From a checkpoint of a small contrastive audio-text model.
Training: soap at rate 0.0018, 16400 steps, batches of 64.
Data: trained on read English sentences (LibriTTS-R), 15625 training examples, 67.2 epochs.
Rows from block 4 of the audio encoder, named by matrix and row number. Rows with one number belong to one attention dimension. Each number is 128 + 32 x the weight over its row's rms, rounded and kept within 0 to 255. All counts start at 0. After the name is the row's rms in percent of the matrix's.
# q: attention query, key and value (stacked) (encoder.blocks.4.attn.qkv.weight, 960x320, the q third), inputs 0-63
# k: attention query, key and value (stacked) (encoder.blocks.4.attn.qkv.weight, 960x320, the k third), inputs 0-63
q.99 106 [127 111 119 107 158 137 133 140 115 124  73  88 123 115 160 169 156 105  92  75 149 177 121 101  64 130 111  71  83  57 128 133  97 160  36  96 130 136 155 181  89 133  88 105 205 122 138 143 141 124 209 151 187  93  82 184  69 124 150 148 105 143 181 153]
k.99 104 [150 113  85 148 126 108 152 118 131 189 176 120 111 130 103 132 191  80  63 148 142 134 108 108 167 151 107  70 144 121 137 172 129 133 148 188 155 112 111 116 147 136 161 138 130 115 112 185 104 129  93 103 158  79 183  85  94 164 168 154 166 144 143 187]
q.100 100 [140 141 218 115 192 100 150 146  72 160 120 153 163 102 156 109  92 166  99 105 107 146 118  90 161 115  98  95 122 132 122 192  77 115 107 176 165 149 145 144 130 105 146 116 131 116 128  53 120 141  91 136 178 194 117 155 162 146  48 140 173  40  67 191]
k.100 094 [125  73 151  96  94 137 103 136 160 158 152  81 178 135 106  93  84 139 151 147  66 125 100 127 132 133 124 110 152 148  61  90 107  96 130 144  96 142  92  99 132  70 134  77 174 141 153 143 122  93 151  99 114 178 171 189 153 109  96 101 112 118 153 105]
q.101 096 [ 79 144 125 167  92 101 143  92 113 110 117 138 111 105 150 126 123  67 140 117 129 157  98  95  66 160 179 143  98 120 154  91 156 169 137  94 129 144 128 187 140  71 108  61 136 114 121 149 111 139 147 138 120 101 130 112 104  97 168 163 124 161  61 128]
k.101 089 [149 158 129 130 129 127 137 174 144  89 153 202 140 136 125  83 144  93 160 146 112 138 153 136 107 170 161 163  52 116  91 130 173 148  59 115  38 131 146 140 120  96  64 168 123 109 100 112 145 131  60 169  83 151  53 126 140  56 137  84 138 137  86 125]
q.102 085 [152 203 164 108 150  90 135 105 148 128 153 162 115 122 145 155 125 178  82 130 168 124 146 158 136 107 165 105 128 202 131 115 146 198 149 213 136 120 164 145  94 130 144 126 141 136  78  84 139 172  76 140 125  96 157 130 155 132 147 125 136 153 129 158]
k.102 105 [183 138 142 152 132 155 131 102  75 117  99 169 159 141 163 147 115 171 151 159  94  76 135 113 118 163 117 158 140 165 162 114 114  65 133 126 148 123 122 133  99 110 106 145 142 155 147 123  92 202 133 115 160 155 187 142  95 158 121 119  63 150 170  98]
q.103 097 [176 175 171 110  96 101 124 113 115 103 128 137  66 112 120 143 112  92 164  97 113 137 117 120 139  97 117 106  95 136 102 129 160 137 180 127 185 115  85 101 110 161 130 119 169 123  82  53 128 123 144 136 202 149 125 131 123 130 102 159  75 109 112  81]
k.103 087 [176 140 145 144 180 153 149 145 186  84 140 179  89 153 174 107 129  98 107 131  89 135  59 184  77 164 105 131 152 185  68 121  98  70 135 155 140 154 104 148 116 121 144 107 188  77 159 112 138 147 125 141 167 115 101 108 159 182 129 110 148 114 127 116]
q.104 088 [ 74 150 115  90  98 156 129  82  63 129 175 103 159 107 121 112 148  66 113 158 164 127 114 139 176 171 133 113 156 121 138 111 144 121 142  97  62  85 136 106  93 111 120 142 160 112  88 138 135 138  97 124 171 171 140 120 166 114  71 151 125 136 135  98]
k.104 082 [147  83 107 124 177 255 129 119 136 137 164 137 110  89 124 159  86 107 162 117 115 185 131 137 175 167  94 128 104 178 147 145 211  54 173  86 150 160 119 158 108 110 122 140 134 102 143 150 142 184 106 124 127 146 144  76 117 131  75 164 160 141 179 133]
q.105 095 [128 180 114 161  62  62 197 151 135 117 152  89 160  36 161 140 153  84 114 123 173  89 113  86 178 130 147 149 117 180 163 130 176 142 142 109 198  99 153 172 117 113 161  64 121 140  98 174 112 110 164 147 124 160 126 133 147 196 136  83 131 129 120 143]
k.105 076 [139  98 136 126  96 176 134 182 113  33 101 122 145  44 196 160 122 178 135 144  99 109 184 139 156 122 166 157 126 101 150  63 114 135 177 108  91  93 207 135  85  97 125 129 123  95 139 171 109 156 119 130 117 154 117 167 125 186 107  93 124  95 171 107]
q.106 085 [147 134 103 130 190 139  77 209  71 131 131 133 144 145 111 142 129 168 156 185  96  69 127 160  96 139 109 138 122 141  92 139 108 157 199 101 124 113 131 159  91 124 165 173 180  71 134 121 180 160  80 110 175 130 104 125 116 117 152 153  99 146 128 105]
k.106 075 [ 86 158 143 125  91  71 148  95 103 140 152 141 183 119 142 177 129 122 103 127 165 161 122  65 154 137 189 138 185 171 149 140 111 156 152  93  93 117  83 117 114 178 163 155 121  98 131 133 108  66 119  83 162 136 127 138 178  85  79 180 149 149 110 142]
q.107 089 [175 105 176 105 175 112 155 123 156 178 171 186 108 121 143 133  67 142 101 105 105 181 156 134 122 107 106  77 110 132 160 143 121 189 119 126  70 135  57 183  78 128 124 146 132  97  75  63 169 145 125 166 132 132 112 146 117 111 111 110 116 122 114 145]
k.107 078 [132 134  83 172 130 151 113 144 150 122 153 145 102 121 148 149 131  90 129 133 133 201 142 124 145 139  15 162 128  87 133 131 112 126 119 153  39 109 161 110  87 144 101 144 209  73 105  91  67 104 135 113  91 159 105 128 164 134  86  92 129  91 126 174]
q.108 091 [ 80 149 189  63 121 117 135 111 145 109 160  82 161 134 111 190 125 154 114 127 159 183 132 123 135 135 159 156  66 194 142  95 143 169 157 143  88  84 131  98 121 151 128  85 116  90 199  98 144 137 145 118  77 132 142 140  81 116 175 122 149 105 190 152]
k.108 085 [ 54 135  92 137 115  77 120 201 116 207  75 150 114 167 177 135 100 100 187  93 120 152 110 176 128 121  95 158  94 111  89 162 106 176  61 105 127 160 127 125 123 116 115 123 125 177  92 118 129  99 162 152 174 113 140 118 124 157 117 100  74 145 136 174]
q.109 096 [152 195 143 137 145 142 129 185 122 117 177  52  99 133 141 150 125 155 124  93 116  97  87 104 141 125 126 124  17 157 182 226 145 171 162 131 185 106 133 187 118 104 184 137  99 160 122 138 155 178 110  61 163 165 110 117 122 198 153 153  58 135  53 146]
k.109 081 [144 115 164 112 172  49 161 137 139  96 150 168 111 160 132 129  84  87 126 126 111 105 129  71  75 192 183 111  91 170 168 115  83 139 122 203  77 108 144  55  91  99 137 100 145 117 180 154 127 125 110  49 104 152  87 135 138  63 183 154 220  66 127 133]
q.110 081 [114 111  74 145  80  59 114 121 149 164 142 163 133  97 115 113 179  67  74  79 157 155 125 165 114 128 119 152  93  53 156 138 142 105 176 133 190  62 113 141 162 136  95 114 163 156 107 150 140 104 168 113 114 144 103 173  92 183 136  83 109 160 120 175]
k.110 073 [ 96  87 164 169 107 120 136  99 148  98 148 149  89 204 115  61 170 110  63 152 122 111 121 106 162 142 126  91 147 150 146 138 112 145 153 179 192  88 132  75 120 130 162 123 184 142 109 128 141 142 121 118 115 107 112 127 132 129 140 123 136  83  89 152]
q.111 091 [119  65 117 122  97 123 115 144  93 123 135 135 117 156 116 148 163 170 128 161 174 147 100 158 123 131 141 159 120 120  40  48 129 145 141 124  77 100 174 123 135  77 168 201 112 114 131 164 158 104 135 103 173 145  86 175 121 127 116 123 141 167 123  92]
k.111 075 [ 86  91 144 116  93 184  98 131 103 144 108 130  99 147 124 120 128 148 105 129 123 152 124 129  90  91 123 134  53 110  65 199 122 116 164 125 134 174 174 146 198 116 135 122 153  94 182  86 107 221 152 129 117 130 156 154 119  94 148 161 153 154 102 158]
q.112 104 [128  83 143  98 138 155 106 108 151 236 111 133 172  61  90 145 161 163 115 112 116 105 144 100 127 123 100  89 107  98 169  86 100 164 126 178 110 114 123 169 118 125 135  88 155 105 146 126 103 170  80  99 110 160 148 150  79 153 123 107 160 130 127  96]
k.112 102 [ 98 187 164 139 192 145 114 141 142 160  85 122  45 155 103 142  88 125  86 144 123 136 149 145  80 118  64 139 165  73 151 161 137 136 144 132  86  76 244 140 173 178 104 147 101  69 139 144 146  81 120 166 116 106  57 115 161 108 184 121 179 124 125 155]
q.113 109 [113 131 156 171 114 113 159 111 154 110 106  85 140 101  88 155 146 158 137  69  85 126 122 110  96 142 139  94 127 141 132 172 179 209  98 126 180 153 139 107 136 154 112 121 166 175 171 179 114  89  74 170 121 146  95 176 119 146 102 146 157 180 143 130]
k.113 100 [139 133 179  70  75 100 181 107  91 129 120 129 170  97 125  72  85 119 137  73 117 114 147 190 155 100 149 143 131 124 167 141 166 122 198 177 138 199  78  64 147 120 149 146 118 160 134 108 110 128 127  83 110 114 161 124 138 125  86  99 153 126  64  79]
q.114 094 [158 157  87 114 158 141 162 116 152 103 135 138 108 147 128 139 111 123 138 156 127 198 153 116 142  39 147 122 184 128 119  86 152  90 174 163 172  92 172 106 150 159  82 109 105 143  93 143  99 135  88  62 184  98  89  70 130 104  87 118 174 182 104 103]
k.114 085 [179 176 137 105 124 129 189 134 143 162 124 116 158  98 134 117 164 103 161 153 120 151 201 133 164 154 135 109 117 119  95  86 160 154  94  77 165 173 156 219  87  75 167  93 152 147 111 101 166 136 113 131 124 119 218 110 129 127 149 152 103 136 112 112]
q.115 114 [122  89  96 159 133 137 137 128 204 123  89 130 114 140 133 128 132  98 151 107 142 166 134 135 122 140 131 178 157  92 144 135 101  80 160 166 121 103 146  75  87 111 135 193 152  98 153 196 105 124 110 126  81  89 102  64 116 132 151  39 166 111  87 132]
k.115 113 [111 146 114 152 138 158 117 118  97 200 100 106 154 126  73 198 136 110 132 147  78 134 107 141 117 101 122 121  69  77 101 133 120 148 139 117 138 143  80  94 130 127 192  80 141 165 160 134 126 175 165 133  82 113 125 201 109  95 110  91  85 127 159  86]
q.116 102 [ 52  85 208 152 131 133  98 131 138 119 148 115 151 150 122 148 124 112 136  91 165 117 120 132 139 155 142 146 127 107 111  50 148  95 156  71 157 153 172 153  86 129 167 189 121 158 122  99 128 103 131 143 133 148 195 123 109 104 179 148  95 113  83 171]
k.116 109 [130 208 113 121 138 187  99 143 131 187 129 126  89 131 128 165 101 176 112 132 126 138 141  92 134 111 105 128 126 104 149 124 110 131  92 129 174 126 182 154  85 158  99 142 114 144 117  67 122  44  92 148 126 122 153 167 103 158 125 144 133  91 130 127]
q.117 103 [130 128  57 204 122 118  91 131 185  99 158  99 176 141 122 116 137 146 109 120 138 159 121 105 142 174 150 165 110  98 158 106  94 116 142 136 135 153 114  96 144 127 114 172  85 146 138 150 119 133  96 115 146 138 157  70 132 160 132 121 102 135 128 145]
k.117 098 [183  68 151  89 106  92 189 116 152  78 137  92  92 129 127 131 188 114 145 135 144 169 124  79  81 155 160 124 110 133 124  76 117 138 178 128 135 180 148  96 126 112 117  96 138 108 186 153 108 139 134  94  82  79 110 127 152  99 180  82 209 131  95 143]
q.118 103 [ 63  77 171 158 135  92 100 120 134 109 109  98 145 157 123  98  72 147  59  94 185 142  91 148 179 129 108 114 133 117 103 132 161  87 101 161 140 159 140 156 104 154 101 122 119  93 117 132  93 126  97 157 172 139 138 151 100 107 163 125 146 124  62 156]
k.118 100 [143 139  89 140 144  78 136 160 110 112 149  73 134 124 161 203  70 145  95 113  96 111 142 108 160 169 133 112  77 129 155 126 117 185  89 121 158 196 166 153 177 136 153  68  66 152 110 102 139 156 132  95  84  74 144  93 153 163 205 161 144 125 120 187]
q.119 091 [137 145  81  85 156 141 122  92 142 138 121 110 159 152 166 174 107 127 135 192  95  56 119 112 112  69 116 141 150 105 138 104 145  68  56 142 166 120 141  77 143 198 145  64 145 129 104 157 130  79  84 125 131  88 114 102  70 176 147 107 115 222 199 161]
k.119 091 [ 89 139 152 121 128 143  54  66 152 203 128 125 183 142 136 145 120 176  85  75 135  88 140 147 117 140 157 126 175 118 175 158 101  24  96 115 139 128 150 112  89 115 139 171 128 139 144 120  75 133 131 176 160  94 164 160 168 123 121 152  66 143 102 134]
q.120 086 [132 137 182 127 120 117 114  98 113 102 136 123 123 145 125  77 106 148 144 146 132 167 138  94 112 112 126 123 123 159 172 126 184 134 143 180 132 127 133 131 119 178 172 188 109 137 146 122 158 107  90 168 150 103 127 130 119 125  86 140 122 187 139 189]
k.120 073 [148 186  77 172 172 127 116 100 125 160 140 142  82 140 162 178 134 139  86 122 115 166 149 123 145 131 106 163  90  91 140 108 103 171 147  75 115 162 174 103 151  98 160 126 160 169 130  70 143 111  81  82 144 189  90 114 116  80 184  77 135 157 100 209]
q.121 090 [160 118 193 221 118 137 103 136 140 146 121 114 196  91 124 182 195 122 130 168 122 121 132 167 183 110 159 127  67 188 170 102 136 109 159 167 177 133 111 149 115 147 118  73 106 222 143 114 143 136 123 105  86 145 114 156 136 185  69 122 134 148 177 121]
k.121 076 [ 86 155  86  92 141  98 153 158 119 165  99 155  87  92 188  78 117 126 126 140 122 175 107 192 117 140 108  61 159  59 142 138 214 140 136 147 117 139 107 126 214 152  91 131 190 166 105 212 132 130  99 147 110 168 106 147  91 120 104 126 165 159 121 123]
q.122 082 [133  98  98  69 152  81 128 171 168 165  94 184 127  95 145 115  83  56 136 149 141 196  98 138  73 144 144 114 191  80  88 134 141 141  59 132 114 151 182  75 164 172 108  93 153  57 118 149 124 117 115 128 132 110 163 140 173 142 100  93 110 159 182 101]
k.122 075 [101 142 149 170  87 114 122 153  79 166 130 109 102 114 109 154 129 166  98 122 144 178 142 111 119 101 132 142 150 104 150 101  90 126  67 185 118 160 141  99 122 102 143 176 178  90  65 119  79 124 145  84 153  27 195 115  87 163 152 116 128  92  96 129]
q.123 088 [ 62 155 123 134 131 143 130 154 134 150 142 183  84  98  78  95 145  94 113 127 156 110 121 136  69 119 140 186 132 160 163 107 211 118 176 190 138 127 171 133 139 122 137 143 112 109  98  83 123 127 113 135 109 116 127 158 127 168 117 146  63 115 121 132]
k.123 079 [109  85  82 144 109 130 157 150 136 148 101 128 140 113 180 112 131 111  87 134 167 153 110 112 130 128 121 109 124 155 171 149 116  87 117 184  86  86  89 100 123  81 126 135 162 123  93 152 110 202  99 142 138 136 155 152 137 181 106 132  52 103 113 126]
q.124 091 [111 132 112 104 134  92 143 110 145  83 126 172 158 170  96  94  96  87 173 112 110 173 156  83 170 170 163 123 120 155  65  58 135 158 120 126 212 169  95 119 115 161 118 127  66 101 135 127 109  84 144 150 103 117 141  70  41 115 124  82 153 117 112 150]
k.124 082 [158 135 131 109 113 140 139 145 110 147 134 106 163 140 117 107 147 126 173 142  73 152 122 142 150 131  95 104 148 156 111 119 161 183  91 100 159 137 112 154 154 137 132 129 127  86 134 194  82  86 191 121 164 122 143 140 203 178  68  70 141  53 141 143]
q.125 102 [140 166  97 189 175 151  96 138 150  92 146 123 138 135 112 162 123 169 114 117 123 115 102 131 164 169 122 109 144 127 119 140  95 184 147 128  96 137 179  88 128 108  76 131 157 154 104 114 142 145 119 160 122 161 114 163  86 180 154  48 117 131 125 143]
k.125 085 [113  92 154 139 126  36 112 144 105 174 117 149 194 112 165 158 159 131 172 157 128 153 102 143 182 140  79  85 160 180 147 125 157  87 130 107 104  88 104 190  79 173  89 107 109 101 148  91 105 123 117 125 139 124 172  29  78 103 143 166 118 106 123 139]
q.126 095 [104 126 135 103 140  99 173 125  63 122 136  59 114 162 112 105 104  99 130 125  77 120 157 131  96 141  74 105 134 128 167 172 200 113 185  44  54 142 121  79 107 141 112  85 133  96  89 124 150 155 155 149 105 117 151 148  72  28 164 137  96 137 168 132]
k.126 084 [ 63 134 103 153 138 148 103  84  89 172 151 141 218 173 141 151 142 123 217 133 111  71 158  57 122 158  86 134 102 156 166 149 188  81  84  99 146 123 127 135 110 137 116 135 138 129 102 110 137 134  81  84 166 170 108  81  74 121 147 167 156 115 158 120]
q.127 093 [119  75 170 105 218 103  99 145  94 103 147 108 163 139 101 131 142 162 135  85  99  69 126 119 188  97 134  76 138 203 139  95 145 129  82 124 159 152  85  99 125 142 168 128  90 117 140 139 151 151 146  94 173 144 121 113 101 111  88 107 101 127  97 122]
k.127 080 [123 194 189 110 150 146 131  89 141 137 116 131 158 153 130 109 107 144 142 114 125 104 106 110 128 137  90 158 130  96 136 110 155 187 124 165 145 193 106 136 162 114 158 139 104 151 115  88 121  88  59 159 133 134 181 118  96  83 139 176 125 101 136 129]
q.128 111 [131 128 148 178 129  72 123 114 178 107 114 183 136  85 119 139 110 153 136 113 127 102 157 117 159 150 147 176 149 143 134 150 162 156 126 135 145 124  56 122 125 100  61  65  92 141 155 179 133 135 105 132  48 135  83 159 123 108 106  68 125  92 155 143]
k.128 103 [128  92  95 114 110 157 167 152  99 117 114 159 129 166 161 113 109  98 140 121 129 158 114 237 111 109 111  88 149 132 187 120 156 100  94 161  93 178 115 143 140 122  94 134  49 157 148 117 124  51  81 136 183 117 135 106 151  89 126 159  68 147 155 152]
q.129 098 [176  61 146  82 157 140 119  88 141 130 113  96 172  78 154 104 187 106 101 114  81 108 153 117 163 122 109  61 130  62 102 148 141 109 143 111 175  97  86  89 200 122 131 127  83 148  99 183 131 119 188 133 122 132  78  55 111 103 102 125 133 151 178 160]
k.129 109 [151  45 127 151 151 122 109 116  79 207 149 108 107 134 121 152 133 124  68 178 144 124 114 136 180 130 134 120 156 163 152 102 114 139 111  37 148 148 108 142 119  67 161 116 152 144  97 131 101 115 122 136  92 154 175 154 185 128 114 139 143 202 130 126]
q.130 120 [177  86 143  96 123  68 124  87 116 152 106 149  77  76 104 184  62 130 127 124 159 184 135 156 147 101 128 151 133 107  91  69 179 116 139 137  81 106 119 100 125 116 134  82 131 189  57 171 100  62 138 155 110 183 105 126 119 141  97 142  94 157 150 183]
k.130 110 [ 93 220 149 207 185  98 120 145 141 227 147 165 128 117  99 135  68 112  85 128  94 136  92 185  83 217  94  99 143 130 106 167  51 176 181 194 151  95 130 144  96 121 149 177  81 189 104 109 150 159 136  98 114 197 122  64 153 102 164 158  88 135 138 116]
q.131 105 [133 127 168 158 163 112 128  85 118 114 103  92  84 103 131 112 111 190  91 130 170  54  69  93 119 119 115 209  82 107  78 185 123 110 149 136  70 105 107 136  74 115  83 207 145 113  90 155 133 118 112  58 159 152 100  95  94 161 123 151 140 124 112  79]
k.131 097 [173  74 197  92 101 121 120 101 127 189 115 135  93 105 172 109  68 124 164 107 151 169 123  99 146 138 182 136  33 137 145 144 134 139 108  88  99 112 119  97 106  90  82 153 144 131 134 129 143 134 114 169 106 149 141 134 137  81  85  86 179 165 201 172]
q.132 107 [119 141 210 106 129 130 121 110 104 142  96  98 186 117 121 164  92  89 147  69 184 120  98 110 132 126  77 158 160 157 111 184  93 172  67  91 137 164 121  44 156 186 140 154 133 103 127 123  95 118  95 155 154 151 128 116 105  56 139 130 167 126 110  68]
k.132 110 [174 108  75 124  81 156 152 119 143 115 201 109 161 183 142 133 170  30 163 127 134 100  85  93 131 155 142 134  75 158  88 123  82 131  62 141 153 142 118  77 137 126 123 159  51 106 150 142 145 140  79 167 107 116 119 140 146 149 110  33 137 104 132 115]
q.133 098 [116  83  98  76 112 137 117 135 123 153 164 165  99  98 173  88 218 162 146 129  95 167 131 131 131 148 116 118  97 171 103 116  96 172 128 159 143 176 141  91 116 136 174 135 142 116 120 135 115  85 143 161 141  89 106  78 175 101 128 103 126 141 145 116]
k.133 099 [126  58 130 159 106 173 165  99  98 139  99 146 180  97 148  79 167 129 153 128 109 125 173  93 122 156  75 110  71 106 151 154 161 107  92 129 122 129 179 122 137 154 139 116 127 151  97  83 142 133 113 188 147 139 139 165  81 140 175  94 130 106 129 101]
q.134 100 [168 126 139 144 106 110 137 155 101 160 130 162 185 167  90 101 168 129 121 172 159 123  75  94 155 185  89 112  83 136 118 145 180  75 125 117 102 178 207 125  65  99 120 120  64 137 109 154 118  71 153  93 123 121 165 112 141 154 160 155  72 146 140 136]
k.134 104 [ 99 142 106 175 156 121 127 148  66 105 119  85 130 157  87 136 118 120 113 130 209  78 141 187 139 167 158 121 164 113 121 153 124 100 120  92  93 138 118 147  86 109 168 124 137  81 126 131  93 123  98 162 145 155 178 130 104 145 164 136 118 126 176 106]
q.135 103 [200  88 111 185 149 140  82 143 127 164 130 142 208  86 152 187 117 113 130 120 154 102 111 168 120 170 110 190 142 115  87 115 130 151 136 140  90 133 127 107 140 150 103 146 142 115 132 155 108 101 171  98 118 144 126 129 172 112 140 148 178 122 110 186]
k.135 109 [ 96  80 107 126  64 190 160 160 120 136 153 172 138 122 137 122 148 142 137 104 119 169  56 147 185  62 137 123 113 110 111 132 189 102 117 155  89 146 155 127 155 126  90 133 149 112 160 186 131 156 126  97 179 168 120 120 143 148 168 153  95  57 152 136]
q.136 106 [102 120 138  62 116 119 221 138 149 152  81  89 135 110 120 122 176 172  89 131 174 120 136 156 102 149 124  72 101 161 120 155 183 114  71  78 108  73 114 126 158  40 118 106 155 138 104 170 123 137 159 146  91 113 149  86 144 109 163  63 126 119 115 126]
k.136 104 [ 97 116 171  97 148 139 115 124  92  55  78  98  91 153  99 117 137 147 112 107 148 106  76 143 175 122  88 146 131 103 101 105 225 195 106 118 145 134 152 154 108 129 149 116 140 134 131 154 149 108 172  94 188 143 112 120 183 123 138 176 180  88 107 134]
q.137 102 [133  95 145 185 105  48  85 112 163 130 126 116 120  78 122  58 112 122 158 121  76  92 108 110  70 116 181 163 131 117  92 186 129 112  84 114 104 156 146 115 100 121 125 166 165  95 115 133 146 173 125 124 156 132 150 201 146 143 139 169  72 131 115 101]
k.137 103 [133 150 188  88 136 141 100 141 114 175 100 128 129 104 139  78 166  84 150 100 130 145 171 112 115 147  86 129  93 166 157 114 127  98 176  87  85 131 140 161 159 136  99  61 163  71 106 134 158 183 104 159 142 105 110 164 159 131 131  94 115 142 117 103]
q.138 102 [133 159 101 150 105 163 141 133  95 151 105 101 174 121  96 119 127 157 122  76 158 105 127 175 134 196 137 192 159 162 182 122 170 226 166 124 106 195 129 107  83 141 143 164 194 134 120 178 197 106 153  82 182 127 124 126 102  99  95 111 150  78 153  84]
k.138 100 [109 188 134  75 170 139 143 181 186 159 162 100 119  90 105 145 113 116  91 118 101 102 107 109 158  92 143  94  70 124 116 151 101 113 122 142 157  86 128  63 105 116 110 159 210  33 148 130 139 166 119 170 129  46 138 153 154 145  96 134 184 167 170 160]
q.139 100 [195  88 151 172 121 128 135 125  50 137 162 108 134 166  79 164 102 140 129 124 146 127 144 132  97 131 141 136 137 122 127  97 104  65 177 113 152 100 127 102 145  74 156 157 182 108 137 115 167 109  84 100 136 128 127 151 186 207 117 192  77 106 161 112]
k.139 102 [123 148 195 126 133 128 148  95 108 103 109  99 119 162 106 117 190 120 152 110 107  79 176  91 114 123 151 114  84 100 164 128 145 117 187 113 111 166 211 166 148 106 132  85 114 191 168 159 115 138 127 134 117 181 109 189 108 149 149 209 130  91 121 113]
q.140 100 [ 99 213  83 140  49 127 117 129  89 122 177  92  96 175 113 195 114 119 130 131 135 125  86 129 148  96 134 134 123 145  95 114 148 139  83 111 180 179 118 135 167 111 221 132  92 144 191 143 145 137 103 116 165 170 119 144 167 146  91 150 174 105 122 159]
k.140 100 [148 126 111  95 105  94 121 149 134 148 118 108 142 105 198 200  93  59 131 156 139 127 100 148 136 125 137  97 104 139 172 144 155  99 159 131 123 126 106 136  89 130 133 193  52 156 115 165  88  91 140 113 147  95 149 182 168  54 106 148 140 159 159 138]
q.141 092 [140 166 131 136 129 155  73 150  93  47 111 111 101 133 122 181  70 105 101 158 121 131  96  80 168 112 107 172 143 167 117 106 151  97 134 100 204 175 176 131 135 173 122 110 139 138 184  90  92 188 140 138  92 182 130 180 132 189 159 121 129 157 152  80]
k.141 087 [117 104 133 143  94 139 119 110 143 105  96 132 168  84 102 116  81 144 160 139 196 148 118 115 122 111 118 200 103 139 144 125 161 152  97 107  30 159 142 173 193 242  87 109 136 151  80 144 109 133 130 134  36 121 105  87  89 137  82 115 105 122 110 129]
q.142 102 [123 105 150  83  84 126 140 201  71 114 170 167 185 142 165 135 149 192 104 176 132 140 114 145 176 103 170 114 124  98 139  91 106  81 170  81  71 130 106 132 208 168 124 130 142 152 210 121 111 139 155 127 100 198 172 172 118 109 109 115 124 194 177 152]
k.142 103 [157 136 133 125 110 121 159 137 117 109 123 121 131 183  98 153  57  72 142 143 127 112 155 162 162  73 135  97 161 127  93 155 149 115 143 108 137 157 147 111  93 206 124 182 170 147 114 151 107  88 200 140 135 108 181 115 193 148 204 100 122 141  71 170]
q.143 117 [128 176 150 102  71 168 187 154 181 189 118 159 151 117 110 125 145 116 119 117  96 126 175  96 152 159 102 108 143 124 153 135 131 138 153  89 130 115 177 127 102 162  99  92 155 103 184 147 128 140 145 186 157 171  97 136 141 163 168 100 158 180  99 109]
k.143 110 [123 176  92 121  77 131 127  65 106 155 124 149 102 105 165 137 128 154 130 136 158 126  47 143 172  89 138 154  94 110 106 109 157 123 156 134 122 105  74 141 131 112 160 142 155 192 113 154 133 170 137  77 141 122 158 123 108 191 116 164 176 118 162 167]
q.144 104 [124  75 154 134 151  62  95 110 102 153 137  87 123 123 159 136 154 129 152 187 127 156  81 216 104 168 118 103 143 182 189 139 193  73 156 130 135 137 119 102  97 135 105 123 166 145  89 131 108 207  94 124 174  98 124  88 114 158 145 183 174  73 115 127]
k.144 103 [159  78 152 111 120  63 148 180 168 123  98 150 169 126 151  85 156 123 120 115 146 162  90 108 147 161  97 202 112  92 128 157 186 171 141 139  77  58 137 105 132 131 144 165 174 152 150 147 142 167  84  71 140 192  95 200 120 102 132 147 103 125 107 133]
q.145 108 [180 101 161  76  60 112 159 128 127 134  95 119 112 153 105 124 110 140 146  90 150 113 131 119 101 144  93 183  96 150  92 130  62 151 131  84 124 103 160 131 175 169  92  93 153 168  63 174 148 208 143  96 112 127 130 145 131 149 122 153  71 142 117  84]
k.145 098 [141 103 112 113 169 132 127 121  78 115 142 127 124 105 122 144  81 158 144 137  65 112  76  90 144 101 136  90 176 131 178 113 151  88  80 148 140 188 131 146 141 120 141 147 112 191 123 203 129 172 145 118 163 139 199  77 175 197 180 148 108 207 111 173]
q.146 111 [124 139 114 139 120 139 138 121  50  75 118 121  79 178 129 137 120 127 147 144  80  78 110 120  99 140  88 103 100 135 162 132 141 157  81 126 133 110 148 140 147 211 176 109 135 106 119 187 122 125 119 111 135 143 118 201 108 106 112 119  92  91 170  93]
k.146 111 [142 178 160 118 144 172  97 124  71  78 149 135 176 104 158 187 167  96 124 115 155 179 239 127 127 146 139 138 135 140 154 159 142 152 154 148 176 154 185 114  97 165 142 140 164 152 115 145 112 167 108 136 103 142  93 103 132 159 146 116 134 143  80 128]
q.147 107 [ 72  88 101 140 156 126 111 103 154  91 151 139 103 116 129 188 116 105  94 130  98 123 186  90  76  99  89 176 159 156 148  91 123 149 181 118 150  65 106 124 126 152 125 137 114 152  58  85 135  67 129 168 136 108 100 147 101 139 172 161 100 131 146 153]
k.147 103 [132 150 135 168 134 106 149 156 126 160 105 168  87 145 112 177 128  50 113 153 106 138 123 145  86 176 114  47 125 135 167 153  94 145 182 137  46 128 144 166 102 161  99 122  98  70 148  74 148 138  82 163 110 124 126 155 170 135 106 144  98 115 123 125]
q.148 096 [ 81 104 141 131  77  67 104  87 100 124 130 184 135 117 129 169 148  48 116 126  67 115 169  89 167  89  93 125 150 147 120 136 108  97 110 166 173 161 152 140  83 194 196 149 148 158  82  82 104  92 119 137 150 153 132 164 102 119 117 165 119  85 104 167]
k.148 102 [155 118  99 111 174 145 132 138 122  95  76 130 101  76 162 201  76  84 160  95 139 106 113 162 107 146 200 129  67 118 119 125  47 119  93 121 162 139 138  91 145  52 108 138 162 133 124 114 128 160 107 132 124 117 120  88 158 142 172 101 125 100  93 124]
q.149 111 [193 116 149 122 156 179 131 151 133 127 128 137 156 136  84 109 132  99  87 103 124  70 166 189 159 168  93 141 115 128  93 119 190 182 136 163  91  94 167 120 150 130 172 109  69 151  80  69 142  87 139 142 169 107 152 143 161  80 150 104 143 182 152 180]
k.149 104 [150 125 125  98 123 138 152 162 143  97 126 103 104  90 105 131 118 204 123 127  93  89 107 135 129 101  92 103 194 111 110 183  83 122 169 147  93  80 112 103 171 170 117  77 161 210  93 160 144 122 117 140 121 124 130 160 155 135 145 129 110 181 160  73]
q.150 109 [168 101 158 167 194 130 149 147 171 110 126 144 156 161 161 107 147 134 176 141 118 174 117 146 107 155 194 138 136 117  97 112 118 155 146 147 124  91 114  86 123 108 144 156 132 104 132 134 144 122 125 105  76  99 150 126 116 119 144 117  77 135 137 141]
k.150 106 [102 137 107 195 113 187  80 151 143 156 135  68 149 125  96 105 137 129 132  93 156 147 135  42  75 149 171 128 117 104 100 150 102  47  92 166 106 149 103 125  37 193 117 119  69 107 189 168 148 107 138 118 175 198 135 154 202 120 134 123 161 124  97  67]